From a checkpoint of a small class-conditioned image flow-matching model.
Model: 12.9M parameters, 48-pixel images, arch uvit, norm rmsnorm, activation quick_gelu, moe expert_choice, num experts 16, patch size [8, 8], layers 14, width 160.
Training: muon at rate 0.0018, 4200 steps, batches of 256.
Data: trained on crops of objects in photos (Visual Genome), 123503 training examples, 8.7 epochs.
Rows from block 5 of a small class-conditioned image flow-matching model, named by matrix and row number. Rows with one number within an expert belong to one neuron, the router's apart. Each number is 128 + 32 x the weight over its row's rms, rounded and kept within 0 to 255. All counts start at 0. Numbers have three digits each.
After each expert's rows are labels from the 100 images, of 14848 (inputs lightly noised), where the router gives the expert most weight on average: "patch colour" is the nearest of a few named colours to the mean colour under the peak. Only what is clearly more common there than usual is listed. The data: crops of objects in photos (Visual Genome).
# router: router (model.blocks.5.mlp.router.weight, 16x160, trained with AdamW), inputs 0-159
# up: expert up (model.blocks.5.mlp.up, 16x160x160), inputs 0-159
# down: expert down (model.blocks.5.mlp.down, 16x160x160, transposed), outputs 0-159

# expert 10
router.10:123147140155150111130184141122072155171063127164142155100092074135134087110109105085141103194119065146148098110094157130084093186138214078115136122129116172140100104180143117160165138151137153143105169151147182134158074179136144136160060158146134131084151103126068129155122126125118157134092120163106097153113134150133137177161137164140067142187142102142108161100098095165096170091122133066103150152095163172162050174116151149175132142085165152113113108165054122142122090091167114
up.0:122145065148076160139133165116140125115138118119134115090147119145082196163088069091123161056172127093172108116151127152110161147122122148110098120143112134164104102093145165105126183169134071150152210158129131104139131105141112132226155080089113099150180161168087142098110131118155094151033124118080085148106072181133119141140128117079079145126156141142189121133117167138134202057118085144142094132127139154122144067124106176096130111136126079136174170097135093160127143154094097
down.0:050066144082141121112150151112129096098084155085179155140144157117138089149124172122090123082057189141101104089095122177168129083105113149113139144116102069126141106127115116093137134101126118141099053063152158190177158173116121128116166169158113078117111076085117107150166118158108159146158137178150142126134109085176168154076205154120115121169106109148075124123070077132113092159118110114107136176099181127146075198152132130196140087109127131112083136087102114127088119139142114
up.1:150101145128142101141123103128114123176155102129135069155132152134064129127121079062117104103166106133141076167146155188127193135166142084112136179109101141126129127112151158130144122123126094086186163148110141144116100071137146103132152111149080186100080176133141072146124070111083195074028222146124109177124170063185115118113111134129152160135113113085101115110115099170150119203143089145157109104134149096091133085107133133135102102133132124125114166074116136220099156140133131
down.1:101094114178205159081108132187132127122112121095121087165135164056159121156142180160138062127103149136079142093154107120104129138080132128069158145111152141135099102149109125215144102124117132125122131104158116143096129130140149129117138139129132109146153116065177137141165171105128136133162158096136143103162150104084071168136145135092075179141127104151110091155170094135140193131171164081159158120097204132090145130127144138020158107167090080096092183178120180090131142125148058
patch colour: red

# expert 14
router.14:138108075135104109128087078183075131127129117110134101065171127104131112152150123136112167150141119164101169137133097129083159138097099117103123095139123120026090109109109070165123118118154113121111164168141126110111086091078125152125112128124054110127168119152188084128136134106112074110053166115108127166201099156135123111155128151126121186145126095072112108138105148104136103086089106121049101081112160097117091102125117125139071096116090126051097075169082104076107139119030144
up.0:146117135116118125152222119148159191087167121109180048094125099147095114079083125158077152058087132128158143106114135132106099131120124140134076087117134140096167104135126120147128128135183128137108135116130109099135081148117091094051150140111130137086136171198134059081125116124137158210112181170132216140111171135107140115112141098157168151130117120102118099152159125114097141180138150132090091086092177134121060134140144091110117214107122154122132128098197148116171089139176112
down.0:157103185149111117157129132111126120165135118215135146102159142168129132125161149128200134150131130121130078128158103108130130087138132086065168156177092147108129168113139178134141149150044125134144121153112094144107173046138149117164165161115119095170130108161111180105190152136128126172145136168136091109135123121127139086127126162118128081142100065168123178087141133144137146071112148138139178129173055156112174172134132134106127077182155186223144211127117130163060128086117154
up.1:129168129180106163131064127133136127122132123123146118124199108106112185085127144056107092186145142103177107113126077112082171126130122148128130145137101099121111115114097144107064169105114128115126079120120102133094098161107140158161066098191130132068134134157138112151098198171168147102087155169134152112185096139180158139150174069126118127128091119109185119010126133096205140124133058172121145131175132108131101128135100186121089102119163092149134167113083085182138137120124098
down.1:143087077143125127135138140146154120129139056083108127151169121129100139103056089145148028064114091138134115146128150177075132139141114079121062146098121157161175146140100131162160075140081133198174111138161109013165133127151084099166100126127180139149152117098157088124161135125125075172137168172128107129134120129143088105192196148136154089114127100111144091147086111113137130101130151161128129139099139136102145100132197133139119148118047113137155116135139211125131175141095157
patch colour: black

# expert 8
router.8:180104163178147095177080148102173197128120098155145139200093108141147140143121179138162136147109163072136095179142162142061150110151131215129105129085155090166091133168113153108167107154163122130158138081071130084084144133148174110143117059119088166133169075111127115095089097112119112076144087112141175191129118149116102153073075142128117108118151133083098139153135119112195066139171122116123077114132083105088120117091078087151066124176100143142137158120146133160090133100132129
up.0:152115127087158108176112121131126180157099093113095151142123062164155105166124105152171144110116165053182111079124190114164166132094119150158116136154124154129073105158125162135139128109134127116145168118089075099126108154112133151111151094092128071128121092114145142177167129144086069151147127113052124059157069104190113143078101197074127125112125133106185176115153037108107157096143139112099146120148102207100113066144117172131130162095138158116141195191115148151158143129119146
down.0:123089174118120117155102132149170148122182159187067108119193148115070115151146130120035154158066152069089135127090102100123135118127210128132077130129144161140199118153147157078154162056114213118094109148117063125115072117096155141121125148129058155123164144146094124117130153155090172100124114151133164116119124141136107172205129140100201112141168148118123136136141127102113139086154195120103145186149125139127146101123139133057117129064119084102141118095138083162129129107131142
up.1:114055163128112107125099118105176134079134114121147143154161140193074180132056108127133083127173150135087141116143157089110150131132175147128121127145159103135148122107151109091161122102147161114050155167162196115128166146127169108139147096094084086150080098113100119143196158118123117146112112185090155140199150208176119128087116151138168117121164138148126128108158118089121155052127107111169103049168127147129104139142131129101121100129106144101167077115111132223217116177126139
down.1:191111123075177106118149139177130133115103180095183136134151150112104114045155132106097105073090118140171128085135136182199149159120100076159116160137060128108128117149209069175130149095129176132200136141141098170124118061142140193146124185121145103135105180175133115140104095161109169127180119098125107084133105147111116105153097100110118124091131099140067105148129075162105064173136130157056126179179133107139178101111116184135130186111121119150150106137109115120110130116145131
patch colour: black

# expert 0
router.0:128202171145099174154103144229070140156154170092127115102145179111144127142126121116121099160123111126130180184136145171070090136121086126111135094130113089112134112065102107132122112133201068080084096191199104142113178050127108095080142182130064096099144140130127080156154108109109109165080184127166096148117115097103145191112150138131139171120135112128127096120099173148119111108051086181108159109124154103169141086149158128092147110119155126094096082119140109140117152119134116
up.0:131120095079066115123190088049146175132099123130127134118106116114154173158131126199148035164130087137098159193094156131126130114137117141116136096170137118125143085135099117128107051146073178141185184175076068142143190087064168142121116159087148101105130112172070113104106103137106150142154073104116119115136179054140167133107149107125116101128139143102171120101138106161163172081132119138116172166144116108177099122120154187103131117127138110146090125114119079145076084128167104
down.0:126145128126173137106120153124122108124133185094134133139067123102069155099122128119112159136178190100124122146131132138132140175139127208171152112108143140151118129139116057104127108176117107187137119067117172067152115167146150119158105142111119149180175158132181072157108138171125135135127149194156142118140158176133123120122127123168134162174136113157129097150152169132123147148157176070108013127114143111095184127101110047167096183150099155078143117107204183153109128072101188
up.1:206109121117068125131176136066136065136089173098166127064140174108121079119126148091138144124127073111111151123120098136143095054100074100101112124117112119124113133140136075194133118126129116102114164176134150121095152162106131108121185124127035125132120083135106169047132115136140153116067072109176078133104122120051128168094117088125159111111165094103118139065164102156127167118105129163159092070138108115131123080100133109151143142076138118116123100172170096211142117079131137
down.1:132116089123128124139114201162165154133157100160120127102128134173124109111072121206102131146130149127114085053123180180069115135108190155172103101163169177138123095087117206102113107130166135135191143135131130094134101097125130135162154187143111085130113089115121100135116075117090105147119165143169116105117094081173112139218129094121123088138079143138164144134127183128119097128121172090113143106107122096177199139125143162113046152132112123089145113124100182064073200144105138
patch colour: yellow

# expert 15
router.15:120144113108177165074142115141144093110151117140076095129171167138104151087129075149163112139152173171099208110105165126177141134103159126157169116123141104100185124157177156125169155116104171156147140142159109113144194078139138162169167121133134168126125137115171089159158168147173160150179166074125143099119116162100139173101141134046115101108122144104103148135184129147073176166119166154185137172165167139074160143147136141146169178160199185086157145175133154109187173157113108
up.0:178085158076145164118118187132141190141071117120123115155191127151121107117143135144133128172178159073076113125139130097125167165110097126129052120108109125057146128102058101131115137105184127134121120086123151122126218108190139121148153169141121158207135096110123132107097130108093124119122126091087108152149147124149140149184090130143092072115099124098149133182101124160075160136067073105105094127106104212114195173120128116102181114127139096177113200126100138126071141112142118
down.0:108111149115094135110125182137104166113106120127168152201135113162121069121117152136120126124092130140148168102119164148124168153092126198147098182131074167148162153120125105139118108146066115131114109108145165111131134165141135068148104198126119115130175090088144054120106212158102153141134129114124073137129170161169128182124099206154093147122119148105120111071148117142124027120127071178144079151078006139134167124132124119123156122151147122126169128137151144133088123182117071
up.1:146108128084113145087167113103125029127118143141119090143136090117110107128091119036162131081205056111153087111131123092064151152151071115163084104166150160102110119118172158151100154077117142155110154085138094150095171154140165127190103102107115128128142129081079143108093114158138138122122096099152089173131141150131144166129174125168100144091126111130145084153107126152146150132086086157087114143096207208126058071150097161162159125098085127128159088093091135165140120094108097
down.1:120072105122155137122117127128165123165143099114138128098165113153128076123108034080122162135148150165140166077099208131111109067114110132164128169121093106133124131178124143132141185142118157044175146103104118141070104102134094099128166126083109145115156142214121112128150174131119084121056098140114074158153150182148075087145169126104107130143079076136139085124133128126106140139098072127171073144095133158171133142114149098115127076085133111204169146086166110158095120048115142
patch colour: brown

# expert 5
router.5:164141160093138179143166180173121124133160122095081098134104106127071171170157115181196112126095097092055121096121079127161123099172131130165146105143126121091113122100131108098084127158134145083134139164123115123154149088124126057128140154133153058099076137164163127155155181152077173148111161113095129065119124141147110179111156162122135123113189147115192085116124138130108141147152083059164120137096111098139108067123094115069075051102167087107143152167066096102095144159113177
up.0:122089117093170095134161183132129180161137163096148109136127119113149134163098130102128142087119133138120168145072113126147135069187110130164134137127058169145093168074166079099156072106105117130184126122133077159141186139123114076122151106170139084141090149153203111117081147168109122132162115100149173103138111124122128096084141130111165155202110144178140192141121143162131127080178143071114193059108123115117181092121114151036110177140107129060088129094146147085120135127151175
down.0:168139083110110123129055152156122065091143103109183130095094126155093141136091123130125044132126139104164099106129104127109123128085092123168053109121139084104154138147134073107138117151130166077146155124135166127127110191170072107116145120108152136144155178073130125163166125041090123122099131125099171119097157054174117132132154110181116203160222132167171101116199043137140125128142107113125121169101142116128084166132112079136083116179125125166088100142136119161160147140136140
up.1:105157184159120124133116111093175123130135119097215099091075178131089100150132113112146171117116121110133113078134074171130090120143122132138095101025148105127057114089096066065105139116094121122131150059137078095052107180129159120074126144101127146136129105105159170138178096112119096163095153131089092073090133125086098123107075104127135114124131116155088143129079073162127142117118096095091159120097138165093118124143106020117167119091072129147148141115122112122128170072112130
down.1:162135113172096145093151115179145129168098132179110096171217127169114122122122150103133119136106144111154079143088157106115128121115107131112165118105026142111156106110210180127083129130152082150124094137131143142134122127133125177097102109128126162130138152136100124139111131109186183057196084117141178128117077151126105131179136151129131050125115137179098066108139176072128072098120103116143096194111151089194137157139086171103134168081188127133115124127068087103178102166116119
patch colour: green

# expert 2
router.2:117078140140168096123135117084170112119159092085100103119128090142188109154127158137119129107124140089125118102149133115146110123170075128098161109084130162058168102132106147068104078101056097121110089070070051102114113114079048095069115065106138125106145182103132131157084087125157178163180096130094146101107125128117136101096137152129146104138083154140090150176134159094108127151150095146067112105096095170073110072086068135099119108106082114088146103089123122133086090117072095
up.0:116135078095117186071218129131121166138129169143166103139094123169125166138123123154167125107067125123149163207137118134200152087162108140094102151103190116099167111119130115077115132157052210159171076111191146126096118098124134110098194139125156065129115122127172115127095131142130095136121151137127115108121127151115117107151102111132103103057154128155113082184132131118077119159159150114161094092093135093076067135165111108083136109130132116172213123109131092121129144176078175
down.0:115114125169101137117058133100141126088107070155122099177159133220177138078162148158088096134131101139095137178112137151105105177099091154116107073150011128086145110117150129140122152121123121094126126170144128130142109073104082131127107143129148157194096200131129158139100142181163129132127123139129125085193129101179123086058058194102202178162115177100111132131130126093112141154093152112148123107089150171128133124095101132136152129130130169125096184128068167105133091121135157
up.1:153158123101126157128187140103132109122126124122165105090080138131126135092113202095189067088142131109147129204154137069135096112141175215080102157148118128192154098076180152147125044108113131116110089106200189136123126086161127129148097070103098162115091110160129127075083114140127144137095123157145117136095161111130179087126122125171127189097138118150138089155119143117172107197130152181119108143153176140160129098150147125138115076102068058114126166130150161110134131122145198
down.1:187111108156083151124106128131144130132108098155156205130117099129132128127155152108118103189086088147141128151072120128140099112099123088104106120031130070092132094115164125161210117169112082138121150132167047068144134081146128076136122160077146157073117139120109126180117081139131130090137140130128186132157116132131105096100150137125124070118149144201118074155120133195141120116142126108159153107140175150079153128101161131127174137146098208128179159104100150127141183223078123
patch colour: grey

# expert 13
router.13:121130111119172105174155132055114147157094135134162195184134072139088163119103142160119145097107173141111140156070135136127162115069180147071129114166117136109140211093119126147128081076048144103104116051116118139133099156153124152158150083135163066150107089168161139073111118094098133143123053107150123138161148078147105082131129110078076139135145130140166137103122068153143126098181161076093109097117111161139158095078126150148072088125085113113155126102167119149087091145174170
up.0:077095131185043148147132137124126147097142163131118111109136128134137139149115175138141187106080063143140143119102112140148215116094151156119119151154126119141149140127113169138101122179126187156165165127181129049123115074082096167099170181085214131143126124125102099099157110146173129127207073137083142103127168114134129187127169140119078151170150143098164111100112131082082126132101092095159105127135106149167153093111116130135094174076157112123118083140187148147074199135152077
down.0:126088087091103150132091122076115111101141062156093117153125138203109109114138082175118131138128146124091159162131128126174109142109195077120142000076136088110101129127218121104148142141091131116072054159092136173162069140123150097141095084105132116130145127111137169174099162093128081178173134126124125150102113178121097164143107154140173148113123168153086164137108092101128129146184113072145093107137122118118074160109082150120132153141131138164142163189136154141175095133112163
up.1:127142145109165080066162141092129105098121147141154129158065078133088160133152177121075140099155179124112096126080048148144165127040158072113178107103155088133134173107174129123087163134150111140163118148125103140126131124109149158070154167127093145139107168133155175124094108124209140103120106107120136066121124158127113099146110133057092124059135134155153116145124125130117148165203130151147151111063096079107148143129144160152160159139105091137143140023162180142070111151177135
down.1:124121085106109202177142151130162117116162098117158153143149163123146124116151086131137123161114098116110242128093154139123088100202107133159038161123148153105187123132086142125143097145036129107114130122113138108112125140138133125209139127150120148127154147136127124179141119113155131129173148093114156170179157051107103122098177145089092112112128116099151132140133084110112183058101138123122107144160180073142132129189125055107153152135159196103177093188127091071160144125125151
patch colour: white

# expert 4
router.4:111147123151172153193157171133063133220127169137174156165102193100115098118117200132113180080118141112115052134130175192111103081114159128091144163148173132111126119110127120154146164128164119127156102150151154149142136134169163099134155092146059129160130124154122188142180141124157146168094109171167060137100095133152159140194140088142150154175103129146107095145128110176154116109137165149152141102164065184146071143140124149147187142154083120157130147098124130145081170087176161
up.0:112128141108193108101107129112119115095129167154084128133138114146158085222168138119151154105155094148133066156100084185136153121186161107068123140179127106076104097070183100170128159071120130146146100163178149126045105089161103141078114095131102135157131112147170118125130125099119075106147099159161119116177123156122130142173153153121120165135132131156120174115106102071038123117161138118169094071130099096099150107076140093075129154124124089147122133124110197080137072062097144
down.0:127153189148129149078134133195126159177111135127135168148095133128121123169125152093146181097206193126162234108163177131175161168136083141156111088055139125100149122126069182155100151108121118123133090131125106129118164116126104149144130107146100124103099175134085153128159137133155079134160126122136075168111092128094164087097143126153128129104135075118158163120075070151130101122131123121053068127112098120144113105192160154127117160066079145102037086116084126150100122129180120
up.1:117124187085117121124105176129075153231124129122095088081126118068144155151130106117127083116159147120152092161112130129085176141119130160134181106094130161145155130146162118175132103115154110196167071115096093127136113115134204143120143105068072163073118119130171085163105062141095151119142179169110169142134167155171183123127127184149180154108114152151099113130165123057152091134100149138056057162116126166119156131125108125135119049137131147129157092069143112086153124103129103
down.1:151129098166170104121068079160174130078128141199181115166110144164135125116067162134111142174112128169109122145090177089121151156176132088130138152145133158111101106083087105125073128121110141098120223100155157171144141105123087125166147123134101088122134144150091153128136168068203100062100063127157123121094077056127090140172115127127074135143147168122149089214097092142118104084146112098142140111141118153116114064130176121110156194107104102139100148183169130130114128137166101
patch colour: orange

# expert 9
router.9:138112118073075112145156120102173118092082148150127133112117094135168154144155201154101070170130113118122135113185074092152150133157095118098042098093166132160168120176105143128119078147188146102099143081085108086152158144087137144126071179134170128090103143137091127153125129138105161107145142134039173180112168163120112134122085074187127096121130096138141118105123119103212092055149128173169137123158115057121127155118154176101068137134092110159092135104097071136127114124127103
up.0:121131134097128129079168127102144060086131121152146138118117072129149122139125156119094116127168146141093137110119147143102128124059158119141168091129140168039132163080163176132101179090135106083187131131049116116072122129154148196162140098154123089115131110141136104139118152150158159136120088090120108172112145156127112138183129143153124138037124075156152116135120129135143152023174041120127080115082115133151094114140125168241159096111128126124198101106123139138109086108150127
down.0:118115109126158116138167128141142074177130159203189134116087141115182106132098135127107186072141143049131109121151164056137171113157141124136134135177103124097138151158067143123152143191129165109205090123101096087076132166190130057180111127147143147100104174144151142188081125130094128096117146131089112145115132126134129096076126154088172136146118083109205105160133175101119135117117112156104087174182136091132117158125148102168112116082122109135072068128132167163129080165080097
up.1:076127101102132076087082146145089088152111064126130045142117106128105092158166139179164125139131131120139156106159147156110161138102146114130084169104102150139160145151128006154179028133033107126087176129132141147154123190164134136123122055140092110140138144150104120218158103141133124102131139073137103142132110143102158135178119097165135159197125096150110130165129096143130118118179100157137161164064159104133119184121096137173131138140099136149111124147138137126174095142095128
down.1:156153149184103120133142136125122211181159155131082145134125146106144147114105115188110170147102094113143103127165127128200137096135096101138153195203117084120103129109144126189133116167164096120153054127087128135187106143143111135158055105129112124177153103131180137078130162133137124114140135192156145086097134112091086150149179119127185139129123168058187179115102144147088125151139163123143119088141128156138168173091084110132193102178109106157117103088160185205143140106134182
patch colour: grey

# expert 6
router.6:121080095029118081122050094075036104141109186137138158108147152103129140132137163094146096142148116102116137132111131170199188163186177121100085104118095105138113149152099112186113131096154085090110079123109106123064118089121134064143090192110111124148085116094107112115149153024127149138091177083149106097088134113154114096118141070146090127131098104126122101125143139165161138126104119144090093089071094095120111130141075101138090106113120085126163112104137106125084117106109119
up.0:157158126135132137116127113143133090154161144143169162072108135127131114046158148151132093080156203069124134072130084139205164132139155155109184062163129185147090100095138163095152124210112111100154145143147155119156150154112109159097100124150132066136129059122128116127120091134133128126179132134154134196131100128105183071184121151096124082203098182151163185135133137157153134189102164125117140168133131129140106114136169141127093164147102171175133168098072185158169121117152106
down.0:079167100083121179102158127140150170125096101104112167127138137116118087176075137137145119115086133172116169200148150115122132143150105171087146145108123145111159071143154130105096109044099151193084130085114124104113082094121192123153177104078126122178100225158138188130136171081125107061113134124080154085051129080130125154188185085150176147087073136138123104118151146160164130127139152133134159072134125148121176135125110084138141097059157134135143095139137100152132149149114140
up.1:200126126140128148154105079151113095064181181206125144142158162126051108072128137153114109166139163122100166139117102160165141131180128079127109147094138134110158128127126051140136170094153135131119134125157103167114087085108150154103112073136154162195109070089135102131140142140168097167129082126149135159154123125076104115191124109063162129148007178179139148106100122158111135179120123156161137116178124124136153133081098129082114131108078122110091142119203119129138176136105140
down.1:100169158100104157120120151184158124149103078129139058093172129132095127077094097096147134111154093178145132194110103147144134145149144078098117117156026097138140143175129159137128092147129169153108108130116091093080179129140120129133147159129140142101126197114161118182160044137102118142123153095198084129145129138100197132063167153093160125118147150120153118114147099117142132098165115104106132136181126190133115093128142033067178105147188158159094124136099173124139136139200156
patch colour: white; pink

# expert 3
router.3:105177129097097099122111134110104113068101119088162055069164115127057207091137166137075104115152161163113165159119123137156123143109123156096147146165105082141131136075159100155118136109073108090093082107159105215130168102104068123149137141141175102110096127115121118120097088158145166154116114117178153157097091077114119072151100120143139163088117093186170080147158108145090122063165118160084139099129169141174193117095184094135153085149115162145130068122134104158171093135104134
up.0:106127117094090117154168136138103183123091139069146131167134131100173147118159126098127144164182085128134120110130155124159138129174142102115122115131124155130091101155129134135128114127137122128163110097117156140136076127149105141109094191167076173124087084121085127132129148115117113075102141238127117153146170104109081143124136098131124168161232102122111113147117138213140112081108105109066190120090213209214083161105129147153124090121115101115129111166043101144098098106171145
down.0:140100112169143115124128153120146090101141181122070084125114100136151136143114195122106157116052167128109133112126105089122172136151091153152123160097130154080175143089120127073153098128136134089093096102120104127117117210117093168152129121189172039077153052107156140186062136128138151146101100107130141135176150054171155108084135163120118139112120121119095186144197163052124179161128154134186110097152117036168156140146098100098131114137130107109145141090132155092130106102136123
up.1:076129062130116124108114224157133137088102149111160129127127142143158126153115110072162194137147150092165198137112142079159131124082169147126120159129135123128129112055172092074095124123090123113166153131125153129056081095131106171125137070166150128166159190073148110097103107145095107123103112109177124108126094091093119112115138230096117132176175131151151115128157105160153132164132131094143088123103168135119160202052129158113146134144101120092192118084136115128115100153204104
down.1:177125108119058117142143115118090127146188080071108138218132114106163112102188211102132123106170118130130079083103167162164101084173170117175097152130134089110170119177093094135086105107103137125136078173117132078189138131201081106161124082083105125132135125118154139162149141111203140132133184131107113125184121112167112146126120124141130089128190121089132157137153142131117105079075183134121128096174128140216092107096097100132079161115092160131088155131156144116161126134149151
patch colour: white

# expert 7
router.7:099131148114124119078157097109109190136120117128145071118072179153120106111127126130182083077145111113159111178123130129121112106110138110167119169121094111166122085101179090139103141128120127086111133121151114114064109183136069092092118075134166193123130184076126143143109103118139089161106136146190152139099101125078071080155076132134090106083176182136106116144161104160122095193097133086149120116082135098147158170122105059096137177147098089165129140094122081081071074061120070
up.0:101123123107132143096122086106157149200125130072117116095111128101147154142096118154129168064159129100127130055130105158118162145145052126149062102055044124178118204133122127124128090106144175122159122210096155181096184116155133106119136106150117134093115118096134150120122118136163128129179141154109125104171124183105156135048142148127125094147100180193073127120132148098132146028123103139169167132145149188135135112116151141136117110110159100122117124059157118107083057123106147
down.0:163114150128115116105126170149093071037177129149114160150107178123067116125143137169113119161063118174120149165120134153213101131157131115112147121154162133063148090100164166133170127140104099123139181093141157163179093101140202120097148169093162131121140115156108127120098148129126098086132078138151140084099093073158139044137096060119144168156176122081129127106088090119115125118169159112104096163090100138108203174196099103145074112124130153083121120188097110147122094133114129
up.1:115106157134147122121169175125119131143189126178127146202155101111136120133170191134139137101132152123118114085132105163091086141112120122155126129157139131139175138173142114089133160138133093085142074113165131205073114154119051143081170127184127116115127109129118120116115137109154199110161144133139180185067135136212123169144094101068126123108149132092136185115193147140121103127175149179160216140128117097112110131141125161154073076110119094123127122131118044063144080133097064
down.1:119136122195124160146128084116097123065121116068105108110068154103126205099127135194088093107095192121129118148158097115140096114070123107102175140088177097142076129139133131127117109123099132140065109149154145153113152107150181160116124151056187163128109129105107105117118125114104124132124129125096110077221128160137124065136070153193139122182111091157126113157106102167079147116116087079096058125150109151175148157105091104064121128226124146159136118161141154128143136142107167
patch colour: brown

# expert 12
router.12:163145110159122131133052093194150115164183113192099070120127171128177088154157097081122183165115173094150118118141129183165161132171118146164158131146156108122051140134117141144167143161140105150158117181176140125083150088140162103135124124084105169145141109102070099101159137120127076068116116125150107124121058134090130181124185112171162164149122165099073144118127148117119088155101098133176077115107077055072108146155142116149149151122107078158077119163151151091138159111069119
up.0:128094159143194173110078145101086100119185116161133144115123109118132070129144114116158140107110116159128130160131161110116066149135135130159135118112074140129163078108130092135102062161127143129132157170155077094131077124120091092069107118120095103133128132130221099136119105174113133171090230119145135127139172161111105092096186140153127124138147128106121121156129193134134128162169107116136140117202137155161115139114087099190015113124225142117134196103137128117130160098068120
down.0:115143133148124154165182123143217136112143140145139109081108123118143138194080076152153069100129083139150150146119185097123157145122146125127132141172144148092098138126164158153075125092146133086061125133098110126129147086098208175179165144136115111129149084159137130175121157137179119136109148064102125098131090130124143186085099145169124086138140160195135105169089122210124123174125134113128100030127151119142107082123185176111135174128089129151213071153122107120183140109128128
up.1:086134105139088081159152174115126086144096127131198131138175151170183177141069146133139137200120128118105145101118128158116136145148116155151160127097119119098097114097101136111114157094083162139136108128125138118145110134163130151127173081128068102072193170118158160120155136118159174138083124090145138117103092122116133170201107096133139255112106137182144139129156133171105129124127126135151119133150068109067156210091135214146128121196140131149145131129125057130133170171136105
down.1:094121144168118163133078097099142143103068121123125134131054124129028140139119182075128118111146164178150079087150128138115128099136157142176133121162132085171134148113123123119145101121161088133156128101137061187144071167166211129123125131042064157107130112163153123101060086196135103149193138183173141181183118140097146112130128148117131090123214125102132169160151136111136163126120117172094098168131179129120108098138138120133124156100159150115143130132096139137137104047124153
patch colour: black

# expert 11
router.11:145098137154097100097108134157162154129118230130089051104137147078101145147148125167146132143137176148120229099156113112083132116127099126138114064146138103139081170125077095111085131139142096177158100132082120146132101136151119115185120161100156125153115145183187100094135189044094132147111157106103122157159188140136083108084144148127077145115157116070139166093129139162113144149118091086167117106154136081104178153071124073114045136129163150111087147122127163134135180156112148
up.0:122073128173087124133144108104171120157155114052076144082120130120123130128121151163209140128108132145152099112145160078139108111139217138139110091166103130100174095121127087138084100173077165124170185115130195110124138123110154151138049178112076179151110137154186128118119130196132078059175158204122179164168115120119149128101141120096088180113111110117095128102169108128071137202105136091146089122120132115141140073118133134099124094142107187104066115094121132129117124098128141
down.0:102138155129111133082147143221091111105154161167114109124139152101084106102135128089143113102085172073142163134160109163132181149123113126132131067159179066131096158106147147159134169071135116121076072117122058129141139132092108128104195116162123141094162117186133121137091106144156114187113161059125135104162135147092133149129156092134170081131100119111125088139084144155182087059079080108142155154127187127147149126125191147116128176110170127128159125172206084111162053110151158
up.1:136096105127151108127146097199121125097151130072198145157147181163103165140167102155133128155096118110106125120127107180153122143125097205086116102190120157106059175067032138124127162114152152200102143125118112095166144127128132124110125142195125144099072074127126123099109140171109153084127171089115128151159114075119098156129105122127139193111174128165169154144118128140114134145120095070151097138172096098164128134090171144099128121054130075132196126151153165153113062193114116
down.1:126121136171144173193088118092185113168075142133159169068169161129121121136132126178114071115105152115132105094132198098137173171120189116127216159114154123150103153092120156105114053125152081155089136145118142117058097078027091152158108115114113137132097084058087140159121097087142084141170121135144121116096152148125136148143126110129109154180098141189088145085135133106125162105169125158152153150127130121134170123195139150111173142157185120132064131109116122104195144110152133
patch colour: cyan